config = dict(
    model='segmentation model',
    dataset='Sentinel-2 satellite tiles (TerraMesh)',
    train_examples=72500,
    image_size=64,
    crop_scale_min=0.5,
    horizontal_flip=True,
    num_classes=10,
    arch='unet',
    norm='batchnorm',
    activation='elu',
    pixel_unshuffle=2,
    widths=[48, 96, 144, 192],
    blocks_per_level=2,
    block='basic',
    attention=False,
    upsampling='nearest_conv',
    init='trunc_normal_002',
    residual_init='scaled_by_depth',
    optimizer='soap',
    beta2=0.99,
    lr=0.0028,
    beta1=0.95,
    shampoo_beta=0.99,
    eps=1e-08,
    precondition_frequency=25,
    max_precond_dim=1536,
    merge_dims=False,
    one_sided=False,
    adamw_lr_other_params=0.0011,
    steps=7600,
    batch_size=256,
    epochs=26.8,
    lr_schedule='cosine',
    final_lr_fraction=0,
    warmup_steps=220,
    weight_decay=0.06,
    adamw_weight_decay_other_params=0.01,
)
Rows from block 8, named by matrix and row number. Each number is 128 + 24 x the weight over its row's rms, rounded and kept within 0 to 255. All counts start at 0. Numbers have three digits each. After the name is the row's rms in percent of the matrix's.
# convs0: first 3x3 conv (model.decb.0.0.convs.0.weight, 144x288x3x3), inputs 224-239, a 3x3 kernel for each
convs0.51 098:120100156135126136116125108123138164123111113126122148115124122103099128100131135179140114091107140100121156083104134178118151105182123119158123159134164129147127135120118148052141142069130167119166116122156100096092131136136145154160105127145175122149113078140108170155079180169145162097103101131107093094135142137072102116125130142150122165138116111097078119124121111106134076163142124153139123089156118108142068084153138145141128
convs0.52 094:144170139156187149160135105131098106142111104108114161089151131154143122133151129131109107107139133089128148110118169183115108150112148089107162185128130105145148126122163117153110129163165072109077139134150126128145174175112174117144139116138120136123137143104122126115125138128143166168143126193144142120155182137107124124144127158090140090125151149098126139122148084144139170135121156132101127104102108086100139154144109131152140
convs0.53 102:125151139139155138115166161123118145141156140122150150123150086088144142124114099138140165153097104141127122190142156162131164099115128124138129106131147143147183143152077188162147110115116151159115119121112122131124113118124133124134148107134140126155123092174095123105114175148125133132147149145107136136150122141137173118136115111119133110105141128136144113117129141114160153149124126141128116111158119144182184137129135126167121
convs0.54 103:158138137150150153131094099088189135085143171102099123125141113104163112110122161165126134119165147128118090129155181142089137170132132140135169101162158086099165134171106117132144108121106153126158142147151131099139132175103134167112170124153143151129115147142134103088134163168122119106087083122140107103105169162109132140171155119133145141126119138129108152107129141074103089127096162149159142077120124115139169127121188092186150
convs0.55 114:177185187093104178115098090152203134088116152099172149128127107126160144111107126124127113162172210105136077091088114079085150113119105119102135119132145106171114096208148125126138116068107080144100146094129135135158174153087123135158137143153092106104134148130125156101143151154110152108122109097130110093155169126129135138077101163084121147122164178130104136133121128129127134117115151133113113094140101038149118122065156145134102
convs0.56 089:143144089129133169135193163142063153136137107171126116128148160131098098142084085141123149121143114141133121129088141170134136154167131147145120136104128149082105142108120103127086079164121113124079120127149109126168124096105119140135097125145133128133144087167130145104133105173119108121144101111111162153152119141138110170134178171083111161146118155100142126149141094126139141160105147150172130139138105107167128141086166149169146
convs0.57 099:135117159127165105169109127105119117142156097130129066154115098111144110128152119131109090092109102100126088146106101112108134142128122139106125134138128162146117140157103116163101128137108119107107116124123107135117107132149113089127083115120127084123127110131092115118158085089147122124140104143094148133107109106114122130123134159127144166092112176136125115090086165099114146058141199102095184138120143144098161124085183126123154
convs0.58 094:118086086135108093075094105138131099141144123080144131136113176129104145131169098139140097136116164152113115115119151114139178066110147093148116169156143123122094161124171144139146158119154160095115118136158104186141086130117081156132109112134120135168150127156133144148151136102105143134097129108123124167136109101127120138122130106176150104100118124115150124118099129119100120151149158141121148141180118160118118129111139092137103
convs0.59 087:082129086084129120089071103168106135085120129110114116127140156127150197110131162138112169119160159077131118120125169122145096144139155194141141152162164169115108158160135130125143136135116099110108151088118111142132099106133138139144130120121132147116104092132114111116153125126157127184146178207141123171138142181134104099133162079145108057134160108097156110138162126138166102144124132186138158144123121095154125130157142116104160
convs0.60 092:130156153114151160134102103123149154150116170116157144120123108095124135111155097151120148167115106146130098095106112100128128131122217160152147131161126108130095149143124103135170150119110135130138137123102121141178107111089121143144097117130094109169157128139093183170129125108076127160132113099174149129105100141080107141117118092166151119129137139082098124109160144133119088131164110129129202108125166114139148094109143161118133
convs0.61 100:125084125127136137152084139090139130137123122111142158102129181107197110126099134107150137123129112094176134120124107161123132112126149084103145121126099105082158129123183144147130149158153121102125080124150129081112144110114106150138137106102133126167137093166117165120131128197123131121151123138116124174096126151072084192112116107110164097111071113122108138111122096117108110137097096115136157166119128131128120092101101112142129
convs0.62 114:116140108093133117120148132134141130149107119130103122147127127057111132125146107122140158142118138110147126148132136149139107148143138153126147113133092183159099142062111095156101133132150132153151136135104131132122151142107106073099097170159124162122162103070105117129106134152138166164114115124148156122083102125170163126141143125123153140116091138126158166108106141118168115144176106113112110116165126173165091141134106076130187
convs0.63 097:119157190134109151073151156128127079164152176103075094117139089154131118120132122153114084088145114151180163114088172112108144128104083112121154170128114076119123135086123106137112146158155092143105116113166160133140118133142148162124074092086165100128095211145113117141098192120143110131104133155135140119129132144119090098140111117128130101136137172140137134150121119115118130158124086127170154154096116104073107123159152076117141
convs0.64 098:125110118190148167133154131078161104115107150146151146112148137133144104146128104115115146144107151071182160118123133151104131120143133144140107116103112136102137131116103139113190120135136131132144125069171133102096147153106116103105089109099164108113127166080121153089135183113126160122117102174137152156138119125126088095129098132119116126139103119151125132135160161090146146085092112117149149124152134206192154130116116110101095
convs0.65 098:136040131064113093135116114152107155104112094131158121137147141166157137127098100146112128117137159135101095130090127110120128135130165104137115123139139156113119123104135098129155150145091133150119138170151144066106107111118113138087140088110127081119088150143131124096141185129121151126100087111151122073104139182109157125112127131110090105092126149073204136177130102115109115091137127111156151152102116142127136131167102135099118
convs0.66 093:091128117122129151118150162151073092131186120148083132163132174095133107146134087123122089132141146138102123180102125159118118128131106145139115163067142127144141147132095123137160104152141116132135133127093138140187096106137151120082129141130140081155131187081164052122133138173166149124121155102181088178126149115170137118135166101087154123157152090096137105113173094148101141055134123123113105121134099107126132097158147124146085
convs0.67 103:083073154082127150107098119057120134133151109116095110132107145118145103148141118091127114148098122142159151110134107102136125128172086138140175124115063120160147141138110138131146156171149103162127139146160140097172098140111088067088117139125091129138119137144127108118123085115115135137140130089137103181133136128093146115132111159150123121126141123152153099127110082101085137141143134131169162124115091124141168144128112138116063
convs0.68 087:110122142112119134101132114117167156152131115111133115100103131157092124080149109130174085155117125134105118106121153125147155141137117131112131063122129112170086091113136106093084108152133174130142096110119076121113138093125092122107099144091142107122109115118127143114124177133131114169171121161153115053085115081118151097141130085145146137136115194135124106123116156115152133088181110128110129152125102160115131105122113121158156
convs0.69 102:132148176143140171102069116106160119109087106086152138093097155145132129149144169128117139122111131104167095075153189121162153133120146142098129117193176109141152109144153169145116152185126154156135120125099131120113097118140114125125127085173125121152138154131104112136158108096132155126102081128106159151146162129066126134110094134097111106101135117164113127116133140142143113101154194154145147152119146136141165154142119094091157
convs0.70 112:128144143136160162138172102134124160123138092089096142108121100124089099145117173085132089127098149135132123117125130128140139134132129069106094095166113137084179131123095135114123126106127120108085116109144116108134133127171138099101132159117166146153144152099127165081099136126174173143144168128100108167113101106153114133135112161088150101137149183092138144152052107106133149112155149116150160155154140137076109087105092130147118
convs0.71 089:114191106147108131135123125130090150166186152142148088132107124144100085094150102122160153174131079128085132142096118164087101116085141132136141120127113139111084113129120157157087122157131148119146152153130134139131083164161133122095135155102082149151129170102166138176108108107124134106116155149128118110108146133140115157139113097082126108120100118113120136146156156113147097128201159166136165129119159112120170139166151137171093
convs0.72 086:121152168085133108137122151134112150176104123103108121102169128148136169117103165149098137142159121163129166109130178106123096137120147147146131178156153129149127106107123148107158138152180150143165108186146140136110098151120131120167107172070143145124109151162120096105157125109106136102117155154180118089129133136146126117133129119104102113055062082145116138149167088120151159119091125134106130125107129128129090102105149125146051
convs0.73 097:127150130097176109132151053118092125148159141121107064120112165092148174158109119163062161129099197100169091128105126101093112117163133115138141111115155108151163146059142132131094136168128141132132139104114091179146108133175127123165126124122126120099120146113121156099091122101086117112116063108138132159116116095134111141112094116142077105119127123101110122131149095143149104193148145098097118142082143114157122099151082138125078
convs0.74 098:081157145125121165117093112162120133100172141118141159169131111114162125103130157103161094105154147149216142139152110080100160103097098116100077121135105109122127137120100125136135128159137116100104126137135125114101131152155133181089132119113126108102158118139125107173159117140119176126112130126119114141138131118103096147124108116116103101121112112126100123086122142133162138149127074107161163101171146112153137122098110122162090
convs0.75 094:146117153112103143116148123155096128143124089108125118123136124112112191134152118146099088100143144159143100175086120142154117159161153168122151124101163115191077106145149125113143127129155113140153144145136143098119132078131133176123104126135075162100163123113164144137139099129137150128153119106105146191107139149139128141105131115138136143116112091114073120130086184105187070078140131154126161141134133130143154158118093082120147
convs0.76 095:093122131104143142131116095183128106111187139092106096137127147158134130114133101159126104091096117120084095180145159076122091142073137125124152173147103130061152150110135129086112088110169127189151148139179154104149133134114126127148141132155107176112143140127141123074149175155158140137144127141159136116135124139095095108142079103092104126158108108139141101171079134158104129124132089143139086129153161142124105096146140113157113
convs0.77 100:112126120158102103165209115150092089154176136139117102156134108159107111125129097120143129129110171096160123148134110087138125083141165127111112148139155107122157147154098100140125109127100163089150129143134122121153101120119110119166151099147151126080130090098090111154143133140153164100137134119131157163036137163115150139130092159134144128118111120107146104111114170143114121120080088130161122132098106119107083076119102103120074
convs0.78 083:137079127078108081097107093129104119136120110094105135106104091160149112097123120152121126141103104103116107141148124144101102095146112157124134155117111111142165165169165148121163189150143130120109112109140158127135133180186141136144125153148129111186156158085159140136085109079097145088126102095116098148083125107088132121123145163149117159110135161095120119118149127116137100135144147137104131173151142142137096106142163094122128
convs0.79 086:116158157149161154136137109117154127148168146132161148143159163155117125126129141130120161130159168159159122130114144137126159149092087140097121154165130127144109144152086106123097093091133099125152146115119162125107142131047121106134131126122123134167136188176133100135142176131139178143162162164147118143050087107138121115136155095122127110118112126129134121117137136099145073115138152134105148121135124133070130178153151125148133
convs0.80 107:117126097154127112124140095147136120136127103114164116169139147143098127105074185117123152120118161108141150117133111118181110154121193128102153143153175131079168097100147097107139168125130129128125099111126127072096162113079121124118095157092096140092117159109148154088112125136097153160135111174078104151094160162131091166121118167096134090133072156123076166116121148155046158136121174118177104136153114132148149169118128147123125
convs0.81 108:189146148096123135161109107113125131152115115136152122113106135149136170131104090141180059146129172132085152124147077119118106097124134108180136157139121166096162161100139133171105074144125118119120086138132115115130140144105119135178177084104160136109143118146140150129144144165122139135161130120109076106132165148121123123089119102107071076168189210103114134107129116165171137114098110091154126151147144120123125130108097177156142
convs0.82 091:115084099127170106119068117131173081164141113142104104102126099143092150164134126102107074160125183151149154137172122151125171170112127155123128130116150110147084087183104139127177127074155165102125091155127117117089123133122065159056075113127147134112123110151149116126099141140086119132145122110150163177125126148113140094153154066133093060114150078109166149150159080120081120135171171146095128151127087181114130121137159112152154
convs0.83 089:105128122183115108121115113146126149061137099145130122110134174154125112102171154116116172120130107175174127133139122126148105138124135121110124139159113114149131087123119143120059107087107161144091118121145157191137196121135136141216126134112140108123096112143110121084150157143120098107119116158146119125125145152124144134135096165129129110123098169107177132139137098109137135159135145133119065124113112094125139130119110128133139
convs0.84 105:117180117156137111151171154075134145154115141084156122117146147142159118175161145156138165142162155122151126128122102156133156115124143153140130181079120105143117120118128156162164131071137140122132137094130086164114106149166130131116205084135156177087071160123109160140115150120137122127190133109136171086147128150174103146136102145135084157092143135127126116145099087128146091165159116136132118149080132156157149133124167173150072
convs0.85 112:098086110141100058162098143145161139138125151114128127102100162147137135119106171126105130109101073127155083125152143119116127114090094114120158120130141144102136055131110127114121138118096116148149133123140129090122173122137132133146137120130138117127115136133116121108095139084126128110154118121099145151114151132102150149112174153129144134100126076143150146111110152128111095154147136123145107150099109140138110081118143097145158
convs0.86 130:111088143106111152199146133184101090099133119116179161155098103137104088049134163135084095101086122175177184119134138120115081096104133102107148149135109148183137116109128066114113187186178077141133180137143109102095121075096100085137117189175140135116117151161149131138115139128129134126127109119113078103081123150131159123137159145111140099105098121129137120114149164146138104122136126108097146154159131055086129132122131152185168
convs0.87 109:091108068121120119132109147120139138132147111134101129129116158112155117151138145140111149097147111164114142132128138123086137075150182144165145137118149105148147121147186154181204121110092148121150128165147099118154143161144155173143097105115094202106150100128065132171100112141141126089116134147119151112074116130156105175166122155154152097116101145144124161157129093106134113100130152123089159140129124114108152214126132142183151
convs0.88 094:142077132128131125091138136114135122158113109134125104138147144125154133174142064138137131150139128105090113078121108134125131126137142131157081091112103124103115095145177178130085108073147139119085113146157187138135110155109135134147117081088142142152128109104128124130121107115124103137112154131120152164074097142131113088137115093091122113117114119170137128151145173146124162117159112142158110074110077141170126092158144099123116
convs0.89 099:141189178145122110131076158075134133129173121130072155093161153166132141107146110132125121147190151121185122162150188132129111120126135137124084142143124126158121135123128125151123136134183076107161137137157146137091115153103096182133119139126077166123132167117093072128157140110134104163156107099104144080115149120134159158102101075096117134133106160156086137159110086143155117110132094149149155087127075131138113138123113140109151
convs0.90 085:094101066064181105093131078172095133148154112120130122136125165133137124120126120150122149123120101106140077097107117168141130105128167128089149160122117148094123113108117122136123159152163131154118110146104126106135135140119169118118127126067118136157158108154090166137103124119068097070105088098149140133150105120110131147135145056122125118111113107165132152170156136123145135099140109134154136122150137082147123089105142111099098
convs0.91 107:117157139075127168162070093145088157106097110135117088149136094160102092150138126158137120129107171121123111137166138110207061125127149107114145108084136114106097115161137118086087125126146131084133102129145139124135157132144120133135145113129101173093174150115134162107133159173132153124192118157132138161094133166125163143092105129090127114131093143116155116084093082119107155138156099108121092129087153093130107135130159152140092
convs0.92 106:134175135117095108126119107138130097184198177096088095151125153158144135104113149128154168148134152160132112164135098099125165098173098143142129125119124119128137122147125069182089141115133128091118143187122136150131142122150158137122139114127131099084113146125131140146145106125130099071156141123112080123105098164111121164119132133122118119112165135103137134105142123142169132141127079157116090132100135109136147105177129137172145
convs0.93 110:106123102142154147148094124131069115144226088132120147109132143152185126093150125122124116140145169119112104155125151116146119111130101133109098135076133133099078129155120170134114105134145154149141118139109153126123125095180154156068136149077136130117155149153105172122135123125128152102132121168143120136078109148142152131147109157164132154127138112140192136139126137122072109140144110067130109158110126114129053159167097108132179
convs0.94 094:108141110140133143148099129079146119169184125099108158118137125106139116117130144099114095148160139113150138149113118126106150163114123134161160112130122121116082097170123162122124125124181125071109107079079091113124135155164152136128145147145121118131123120115093108112103114161137132135091176103112115121124136131105150103126172141119105142152103141164137175136137150150162106124154142134149129166099119080178133138168156144119109
convs0.95 092:097134107107125100118108171090126106138153110150110089122132121139131124116105138146116089144137154124132099133132105105116148143153161142128159140151118077135123135153124147146131177116167117091111190119134101175117167108155140135149095116142123145149155151149103149115110111101122094116121125105146167107097102165155100101160124177137168189094166145102119099111136159170125109110131145109139148131152105182120143183138173149121153
convs0.96 090:143127092143136135108094087133135141120133102104149157140112121127132155116144145159180093110140109132179185057117161087124156111097128116138086152115123164153170133120116117105135137137086114073111082102133111116146126121101106125135139081084118131173099095127104102130160149147100094141144124143138151136094154132097138162124159115194205157163150122115155137122152158153154141164110137098126109122137095170142093118128140142148151
convs0.97 105:127143114099117121160157072168147150138164149135134142152110139173130195125142182158148066170208123106109146150101122125147148115054145140141104151142136103146130149132146133124190148091065087119110102125155137145176136153130138125161124123172149143141157183128095119164142123098125121139119153103117114099093142147141149143124101083157088100134168126184095121131158101151112093078139117136182132091133159136133139121168140170173121
convs0.98 128:126118139145148113124138157115138123133158118080108152107140157118108150146160103126123165083127098185160138142120088131165123111094160136124160127120125150162098127100163115123085129161094116177099156133108145143167098131144127141082131140157111194131130141143120086126116119136125097124148092116142115156093146079155163098155161106128168193130113101088148111119154113126095151128136132090125140131127146109099171116126145084118169
convs0.99 093:084166134151115112133167092134115168144111096150155136112146127136139127091134113132145162174147127133153130133142156161145153162119115136141117148156189129111123136135186158120141085153050161117138149115141103115182105129155115169157087142096094144122130125143135130170082155115135133146102159110088116126133135140124159107130134109124112127160164108117130113152116090129108120144140153152157147148101142135153084100122139139139121
convs0.100 100:148169131111123146105132076140165121098122083162102112122175139158100146107117114150119150156095109145126110150153154155140149151069133172153138127094138137119149109108120081127164110121087097143152125132109086121151169115133159141139135147156129087131143138093193115099118143103137129144162112125092144085193107077120087140097118131134140183095127141147094184162157102057101075149101105113143141110190174150100087187086039156183100
convs0.101 090:108138106104069176103116114115103172126164142114101123156150142144161162126144119118115139143129141128107125111104167135114122141148174138120104149155147174149133131117120125126169127126101131132146160143149125123149158114104086111120130131113098142120102077137108146084143152065135144168146133204139159116145141126156107130097136132082114111137146139152109092131127169120170153102132133154101144125120140115139154104134164112148138
convs0.102 097:088166127138120154145148180070135118121130133137128082115120151112129141163097140131132099121097176117190141132120115117131136100148107177112171119082091134128090107127093099120113082082089180173194149093181148162112124118103137117133099144100136114107095117141132134134177117122156133133120183143137150104141152154117067126143135110097139127102115097072124148126135155143112125131138123080151108114077136133127124082131132130098091
convs0.103 085:143140139162093163102132170155142110147134184115146132169132145117094122133112091124123097145110161128121127166154119158108156158132114134095105133120102112102098122106116129129128104118151130122123129139126137132069141107123124129113090089076146109149124130125151160132123131110122095139105139109148086146124139184083136101113122087138097071111123099149127151088101141173163158101131111091122117117149132137127123072090096132108114
convs0.104 114:107157145089129120164139133147132157139100119128149115137127116145147130160147104109098092131155096106078143135115117147113095155141157178160122112146151150091140108166084107138163141118143136118129129121105088109190158154110147112124179129079122124130117109111164119126097127111107100112081136093161116132110128115157118102159139128164142159158120109137111133118151141144182139082129151104148126087150100165114149077181177145110131
convs0.105 095:118165094099104142082124151121139140165134125119102097168127115146113124117159100165127111117125103123088101113176154096155140135091121100081104110094140181164113125120121125096136120114122109109138118168096141125141114118119165105059151188123088137121149135136141092115152119126161137124152114146107069107120125071165101101136128142158116091093170132127111144143126146120145165084150143154107092131155094148091142114132127136104110
convs0.106 094:105119098157111102123125127179100106144149100101085166113100120127136149108114180129160090110186123118168161144128111116132101116104121155152103168194149127183138158151122105195160097143115170146124134106121139143131119134104132123134157091168130122089132114107156108115082109117135111116147172120129142148110164117095101101128078129129145161125102136100144119131127120069142152138122131093146116157145133124114137168136138131126099
convs0.107 090:102129168133157123146142097099095129160152118103096155138089137148126132108093173149149077126092150140164147134133142119163199174118137131108145089133118079120087106137120148144114134139123141147156161133092157126189177126098135120158154098119147122133101112147114138063157132117111108116133109123076133095168085107098125167104168145113101143185140089095116106127178108131154139140138159144133173162138160144159081146141169139144128
convs0.108 112:126188088133160154127092131141098151144118102116159149125169116091129160092128118147105135171140139090169116143105136120111080143132127130119127160117123140124149123128148095156117148125147137139102150149127170149143140136100137163099137098136167126135105171146055154134164125094127151158135145093145111113099090131121075073158132108129134126133134149148131138106136162064155127106145143093147175113171091148109160113137197157093115
convs0.109 102:102142105100093176116127102145089096105097114123126121115106146113135103129130134124106115158142124104161116128104128081171164154133140093168131113069108117131149102152121182082056144126163103118128124131122154174079133146093137127087144106121151112098125120100152091145172096141162122083091132111091124152122110139142140104177124129120143109096179110117131158104154113132121104166104142158116142154121145149125098133113107139145091
convs0.110 094:131121138148122081130100098095134130116122117119140083091086127129115138148119124106165126132146117135161141114113136143114132103147127071086111093093115068132114140124145114162136117178162111114161101147133154122168118113077097083093100060141140147141099101115114155118135144105126121152148128130094141107135138114125124139116101129115103107168134135069085126106120121111116085122127129125141173160187121145179109116103131129151146
convs0.111 090:145133096099123117089104102145100140147157150131142156093111123069067122116104075167112104116093129129142134145109126143117132084141126108140128126148124166151125172123134126113101097130161164109097154155091098139136083128145078135151091136126150142106142142173160121135165131156111146135151162137127102083121105095037123166109129117132120131065121128152129091110117092100132165115141123131113141103117100138117123148131126132130137
convs0.112 112:145132155136117106087125165112118176137119160139115146120168059122149093126159104069151155092179128112137113156153114118148129133092122156102150130148146102129171146106119143130175165145123106144130101172110090177098085169074128141121125144123161115096128129079121159103128112155153125134150128157126160144187122136130158143120142101137127137131070149150094139145124147119129103157127116134161097099180148145133111079163111175140107
convs0.113 115:122120141107193144103120151116136137114109125142123126128128133156116125076126151185131123091121142126111109111143104158098125088106168153109132114078118126110124111150096144150163149154111115082153132103102141124100172112135154111102093139139154115108109115152136146098131158126157117092146123086118144170110145079167107071143091095130146117130118120112137103137135144131150100133115130091129150148129121131115119107097109102182162
convs0.114 107:070097096105118166129111094139124072098142072132117133143125149143142155129191133115164109148164109129123153105092117098101135117133163146122144127128079047112146118142054154149117102122169121134128183090142111156154166151098145114085085131111113170116124138116170108129148152137118151134137140147160114102081157155136122111128111086155119091094084118128175147114147125169163139125099083170110097113134117140174128173143134096192174
convs0.115 096:154118160121150138091160128135128198093106137129141118112142121159133118148135099088125105133175123178122131130142126115168129132148130136145157133136120181168095157089077161092091150135138118108117152092101152154148077116148121144087183164141134101168113145191148180161125123177107156157148099115143161122181146118151191164119080079097135093149117110078085125156077096143123119069139142102105148129099134158145162131129116166096113
convs0.116 094:141088136128172097103120104136101136110126165127157113079133148100128158123152133128140174107134115112135103159099158145111175120123150117088140116128116145128093093092089154113088112151061119135132144167154112173154118117114122145111168121141139159138134150167127107103148152172142161143182179139098149093105136140148107095132169141167169139133155181124128133148113139089139124110124116122118128078145093100173140165170118095144115
convs0.117 097:132165125178141092153137130137155170097123141133171121115138076107067129140145127089143061104054143138097115107153111156159089082142154071135121103114129148110186140111132102079153137119118125143134133111104137143155179128143114155154159122115147156114115115119087139129114128123154149102116138127108142093116149143162115131120128112081111124151105131096138118156133148161103177132091070161119123081164133089114129125110086093202141
convs0.118 090:181143132096183187118150136112118104143132123069164097130125124102124147094128121132135082143111108107126107182161113143150161143114189085111078110115086153101133155114135087114098080127107141140108101113195130110153123158142115167158130140104112127152148099116109166133154132124136117190115116146070062155110055130076104143157142105131135137096130141112162120142138116168119102129126167130126114158097145118081142113165125126166138
convs0.119 112:157178164125134135172123160114111128121163102100122133091138150153069127092101086107150096175110100083121146134187106137149114168120102125103107138126181102122108076149134138183086174098155099109111128161181144137104113129141166112083156105139135149104147108114094103124098107141114136159081102092126109112113130139116107112149050097129147057145110100122130108110111120102072110158099124113183108119116166085136094185171113148133083
convs0.120 090:107138140133120117093148092119105172158132111125087140098132152131124091149093152129128172147128130124148111123117146112130165115175076084142159093102120081128071117133111165121067103130125166123131133144139123158155162072112160100135123159067114118167121137134157131126151140191145154185178154177141094115085116099154122145121128106114114071090121109135114091163139112105144140129115134118139134097146090138083165122114145093107121
convs0.121 120:154112135072144118124220078094119127104093147122106098096104200144110141165121147163124102095112110161123110047146099144133148120176106107144151158113102137108109094117094156129114083160141119111149176111143128156127118087163134132125116107147115107178112127118145098161126119160124130193119099158091152168134141079128098144121111119127149188120130104133089075144112135110155126114127111132125122134141128153109169140123115089162122
convs0.122 101:101166128166095104119113097139177126205083158074127170096124141136122110091143128163105099106103112127128103124129107117132143146107099175142164164132151092177134115119147117136128125140139131100141084162112130177142132163152124115111120161129106146152124143153137073119142134080132109144130077112161140102165130147149128112131119138118109140167176114096132118079140172115190111160122110134131093114144140135108156119158141185140090
convs0.123 087:113153143167141124125119141101150082137129136073095157092128140156112182106106131140122155124110138126129110094138115107149160143121135128136140103140103118138141148094127177167134095186128135108148112133115151182117123162131167114106067129124115181152154119136158135125162156152150155151163148191081143121128112123173130126110136146127125108117113078156124147143180119133117133073127082137121112127140144128113119169102121119131158
convs0.124 113:114107109170082140101098131145122158162165100124123151097114174126164154095098173117153110136095123104123139087125114088158089128143110113142164148125138175154127130105154120164073127177148117187096129154210137124078104139140115132164118139155103149122127102218059129094122153102137136152087111117142092135103148154145176138149132114110125168096159122153122141125119105096075127126197092153124142145099085127063127090110165115120121
convs0.125 101:134140185144082120117134104126146138131095149148134160115139124102134137104166092111158094148202117136171116143120119137158167112132109133167099150088126112134106120143147141152145134092112095141108145105093146130160082123161113186118138135173113173078100104115115149129108147137109131082101123114106115100154138145145162096118097139133157126123148113136136133129066100114111156092128122157110147135111131142138090100107120135149105
convs0.126 095:139119114094160095106138162104148131129148081138083074126147130152183106146156126120137114123131138110130113132119137180126141158124120108136097147108117113156133138101109134158105133104137118120120189136116121116129068161105104173072101123053175092105107156087142101152116139137123104146152082145134100171113179118146117103143113142128150101141150104129145137154158098200086128109088114131161108106140102108129094128137082112147138
convs0.127 098:113093128096129092086109092136157153165054143088083165140122112109090122123134140134106142153116115125128129115062134120117140116150145137079148156138147120108131150146109112107114110127090101100129142165150076135106119150110098087146132100104121118148126141118130137161159149167102145154136149122100131124145103152118108092114152146118133057137073123152092104148112141138095110095156081143097148141128121110110114126145120145127135
convs0.128 098:132126115115110095117075090094135109187126081121122181073167116097132163152104146116153158172138165061129098090140131151130127108127136104129147127146106120077129110123141134117163114156131124105110127148126137159158121082129132179125110146088146171132120093111093136127180125134142130111163139140098126142132145112094093121114109148123151118128121183138122098183146153088157167130118102142150151094111108111121097171112136155148160
convs0.129 084:144141118126129081114110114170106156113131131156134132136088100110100157118159100087166100143135156111156111130180077128168091162112163123082122108151138153103113170113149189171182139138144111152117147129130110156120083119113147145136159131117124115194131142083145144143156120162122151143155100143068141137142115133123149073136128102123148090166156094085182159155139103109146135167133152143134116126145159138144090091124160154122152
convs0.130 118:147098081106094108090082103148103140120110120159122077140159188122137172134119124192191153106063068133052070127134112141145132071130146125134169125165127135139115148153122101062079098091116133126120122147118147153147123134127134149163165129101112154133119107189142094116139143127156166138128127070144145143107150130155145148107102100107137118125121129138114092093122122144147114186152154122110122123070079145086124112128110167160131
convs0.131 107:099097136135138114144142117192151137147116165077098146119129109126084146124147150124136104128144082151137053080154118092111139149110137181082092180129091103135142114166083130138093132118106141140118119116114113143117168119129123137118147161083089187116163124136162144092157158139125158152137157134193055103134093057187126076114174128133165120086127151139131090136128172127137065125133148140119149115110126134110112109158123115157111
convs0.132 110:132054112144093143147095097094133138138118149069145115121122144129136129122166125129126147124103090090123147149119152141113084118117106145177191121143149144146127180164130105150114122098104119139135164156123123141108131072136136143164109145134093079117112162102164147116156139092138102158102138116112128109130067132100117116137153116126133157157138117126127137131148138165165098186143114163139159102128149140158103190115126144157178
convs0.133 101:132066146143125130086083070149112167110195137124117133080077096133129073165136145166149066142075098166158149144152093125123155136152118115153098176126101123130153113103147133170170098086115158151153121111168176132119128153147124120126131101099114135141129107134086093126096157152151106092080108108129126117118119106155157187088099059160159130143127122102098132179160160156110146147143154122110083137162135125103106124140128102172185
convs0.134 093:110134120117108106132109172073118117087118140127112096154063069120145098112134047099118104116108139118101067160119110161075124124110083153133124127111144127119109123153160107127122107134146087119127128124107129136095158148158125176136174135113092102101115135078091128113090102167158121153116108097129138098065111101128123109141153176086150112159175149098122152139125145160109128125108192090090135128162110099158107136122134124140116
convs0.135 119:096118173084104064171133093111161165166130098077128140133177115092110144112132124131132132127116144087163143076131106152123122168176174130139124135133093174163160141119101140114105150135157129110118122138112132123133121126122118152167151150132119088155101151059148115115154166129123125104120113135112133133109135142157134166111148107166145153138122112140107107129117102121147109132122143128139073149167164101104066153143107200181182
convs0.136 096:125111154137125105168164106126109119150147151132096135130103135140128161093134130164161163156151116115180114149101139133150206112104152093178134115107152118116117129136094129125093146156142117129102122104138097139118062098136127101130108128132141061157165049135106142138118149116131135119152138131150146110115123145073136130123151158147138111137143164117131134134082089097095144099082157149111085129163099067118150125131149159178143
convs0.137 091:087133154168165131112166168118124104111140071159120114138160110139121116149143093046099061089086109108086110131129110128163167115143100057077071090109110104135074132103111147115120122113134109124126102154139107115167147091078168111070132123059093154131138083118136088102080105131097123101101107095150120149125136139144156139164163152167143175101110134094127211075092117140122144139085119123125102148105151127135180137088143154115114
convs0.138 100:149129147159123105122190128143101137083193106105136169124073110124122124147128124120140125159146157161145102164133130102119115125145119146137151124085151119125151139129147136131160081131108131141111176065112106085121112171150153186126132132129145141139110132179155122133127144210148133124119124154104153110163153110117133166114118096132131097111134131115149071144117141115134170114128095113148115155120126143097117151140132140161130
convs0.139 097:140159103110128174124056099131109155075111099064131154113158102106145155107165126086124142103222156110168092131117159121121118177144143148148093113192096106135112134121129108139127141157104123122143177130135134152104135160133143152123119127126089064111093100124143150157097091131135133121166161159128134121090146128127144132165152126127136135098087092150079131119083129104091137117136101118153118140148098173183156105111101138131133
convs0.140 108:130155117163152096112198162143141174172138115114145171122123162118168157051108160156117137144161123114120132081144136109078124129140152155160134189163119132089162149122139157141120117140189117144145125078152102115092142155127171119111122194148097105170123142137129134178110106172156144152142179137098089118068132117080105128107122151180121167122212106150129082128136163155143120148146114116153115128118148118144122097112083146124099
convs0.141 107:141141152128144135101099152085125140120157087105154162131146097138091101120086140133121124131153152124116123085081112097113146124142140155143116137128144105149146113123136080127105154119128114154130127100117145078154136152105121146098120153095097123127157132113153098099089133134156091119084132116121153104099102146128147122151161141090144088133100144138155148069101160107154119156113131141109122084100171108148147136098144136084103
convs0.142 096:055111108113144128092104134160107114150143131105129095114093150151126109127122118122155099104103148084152088166094119126142137124171109136107136086126122138118095126145135126158134154092132160116186099138169072185128128073129147143113164106153086167146123106133113153106082102167149131087123142112068124159061159118099092149154088150110158138105157109116128110149146116117057125153149126139137118128112127120114093061127093134185117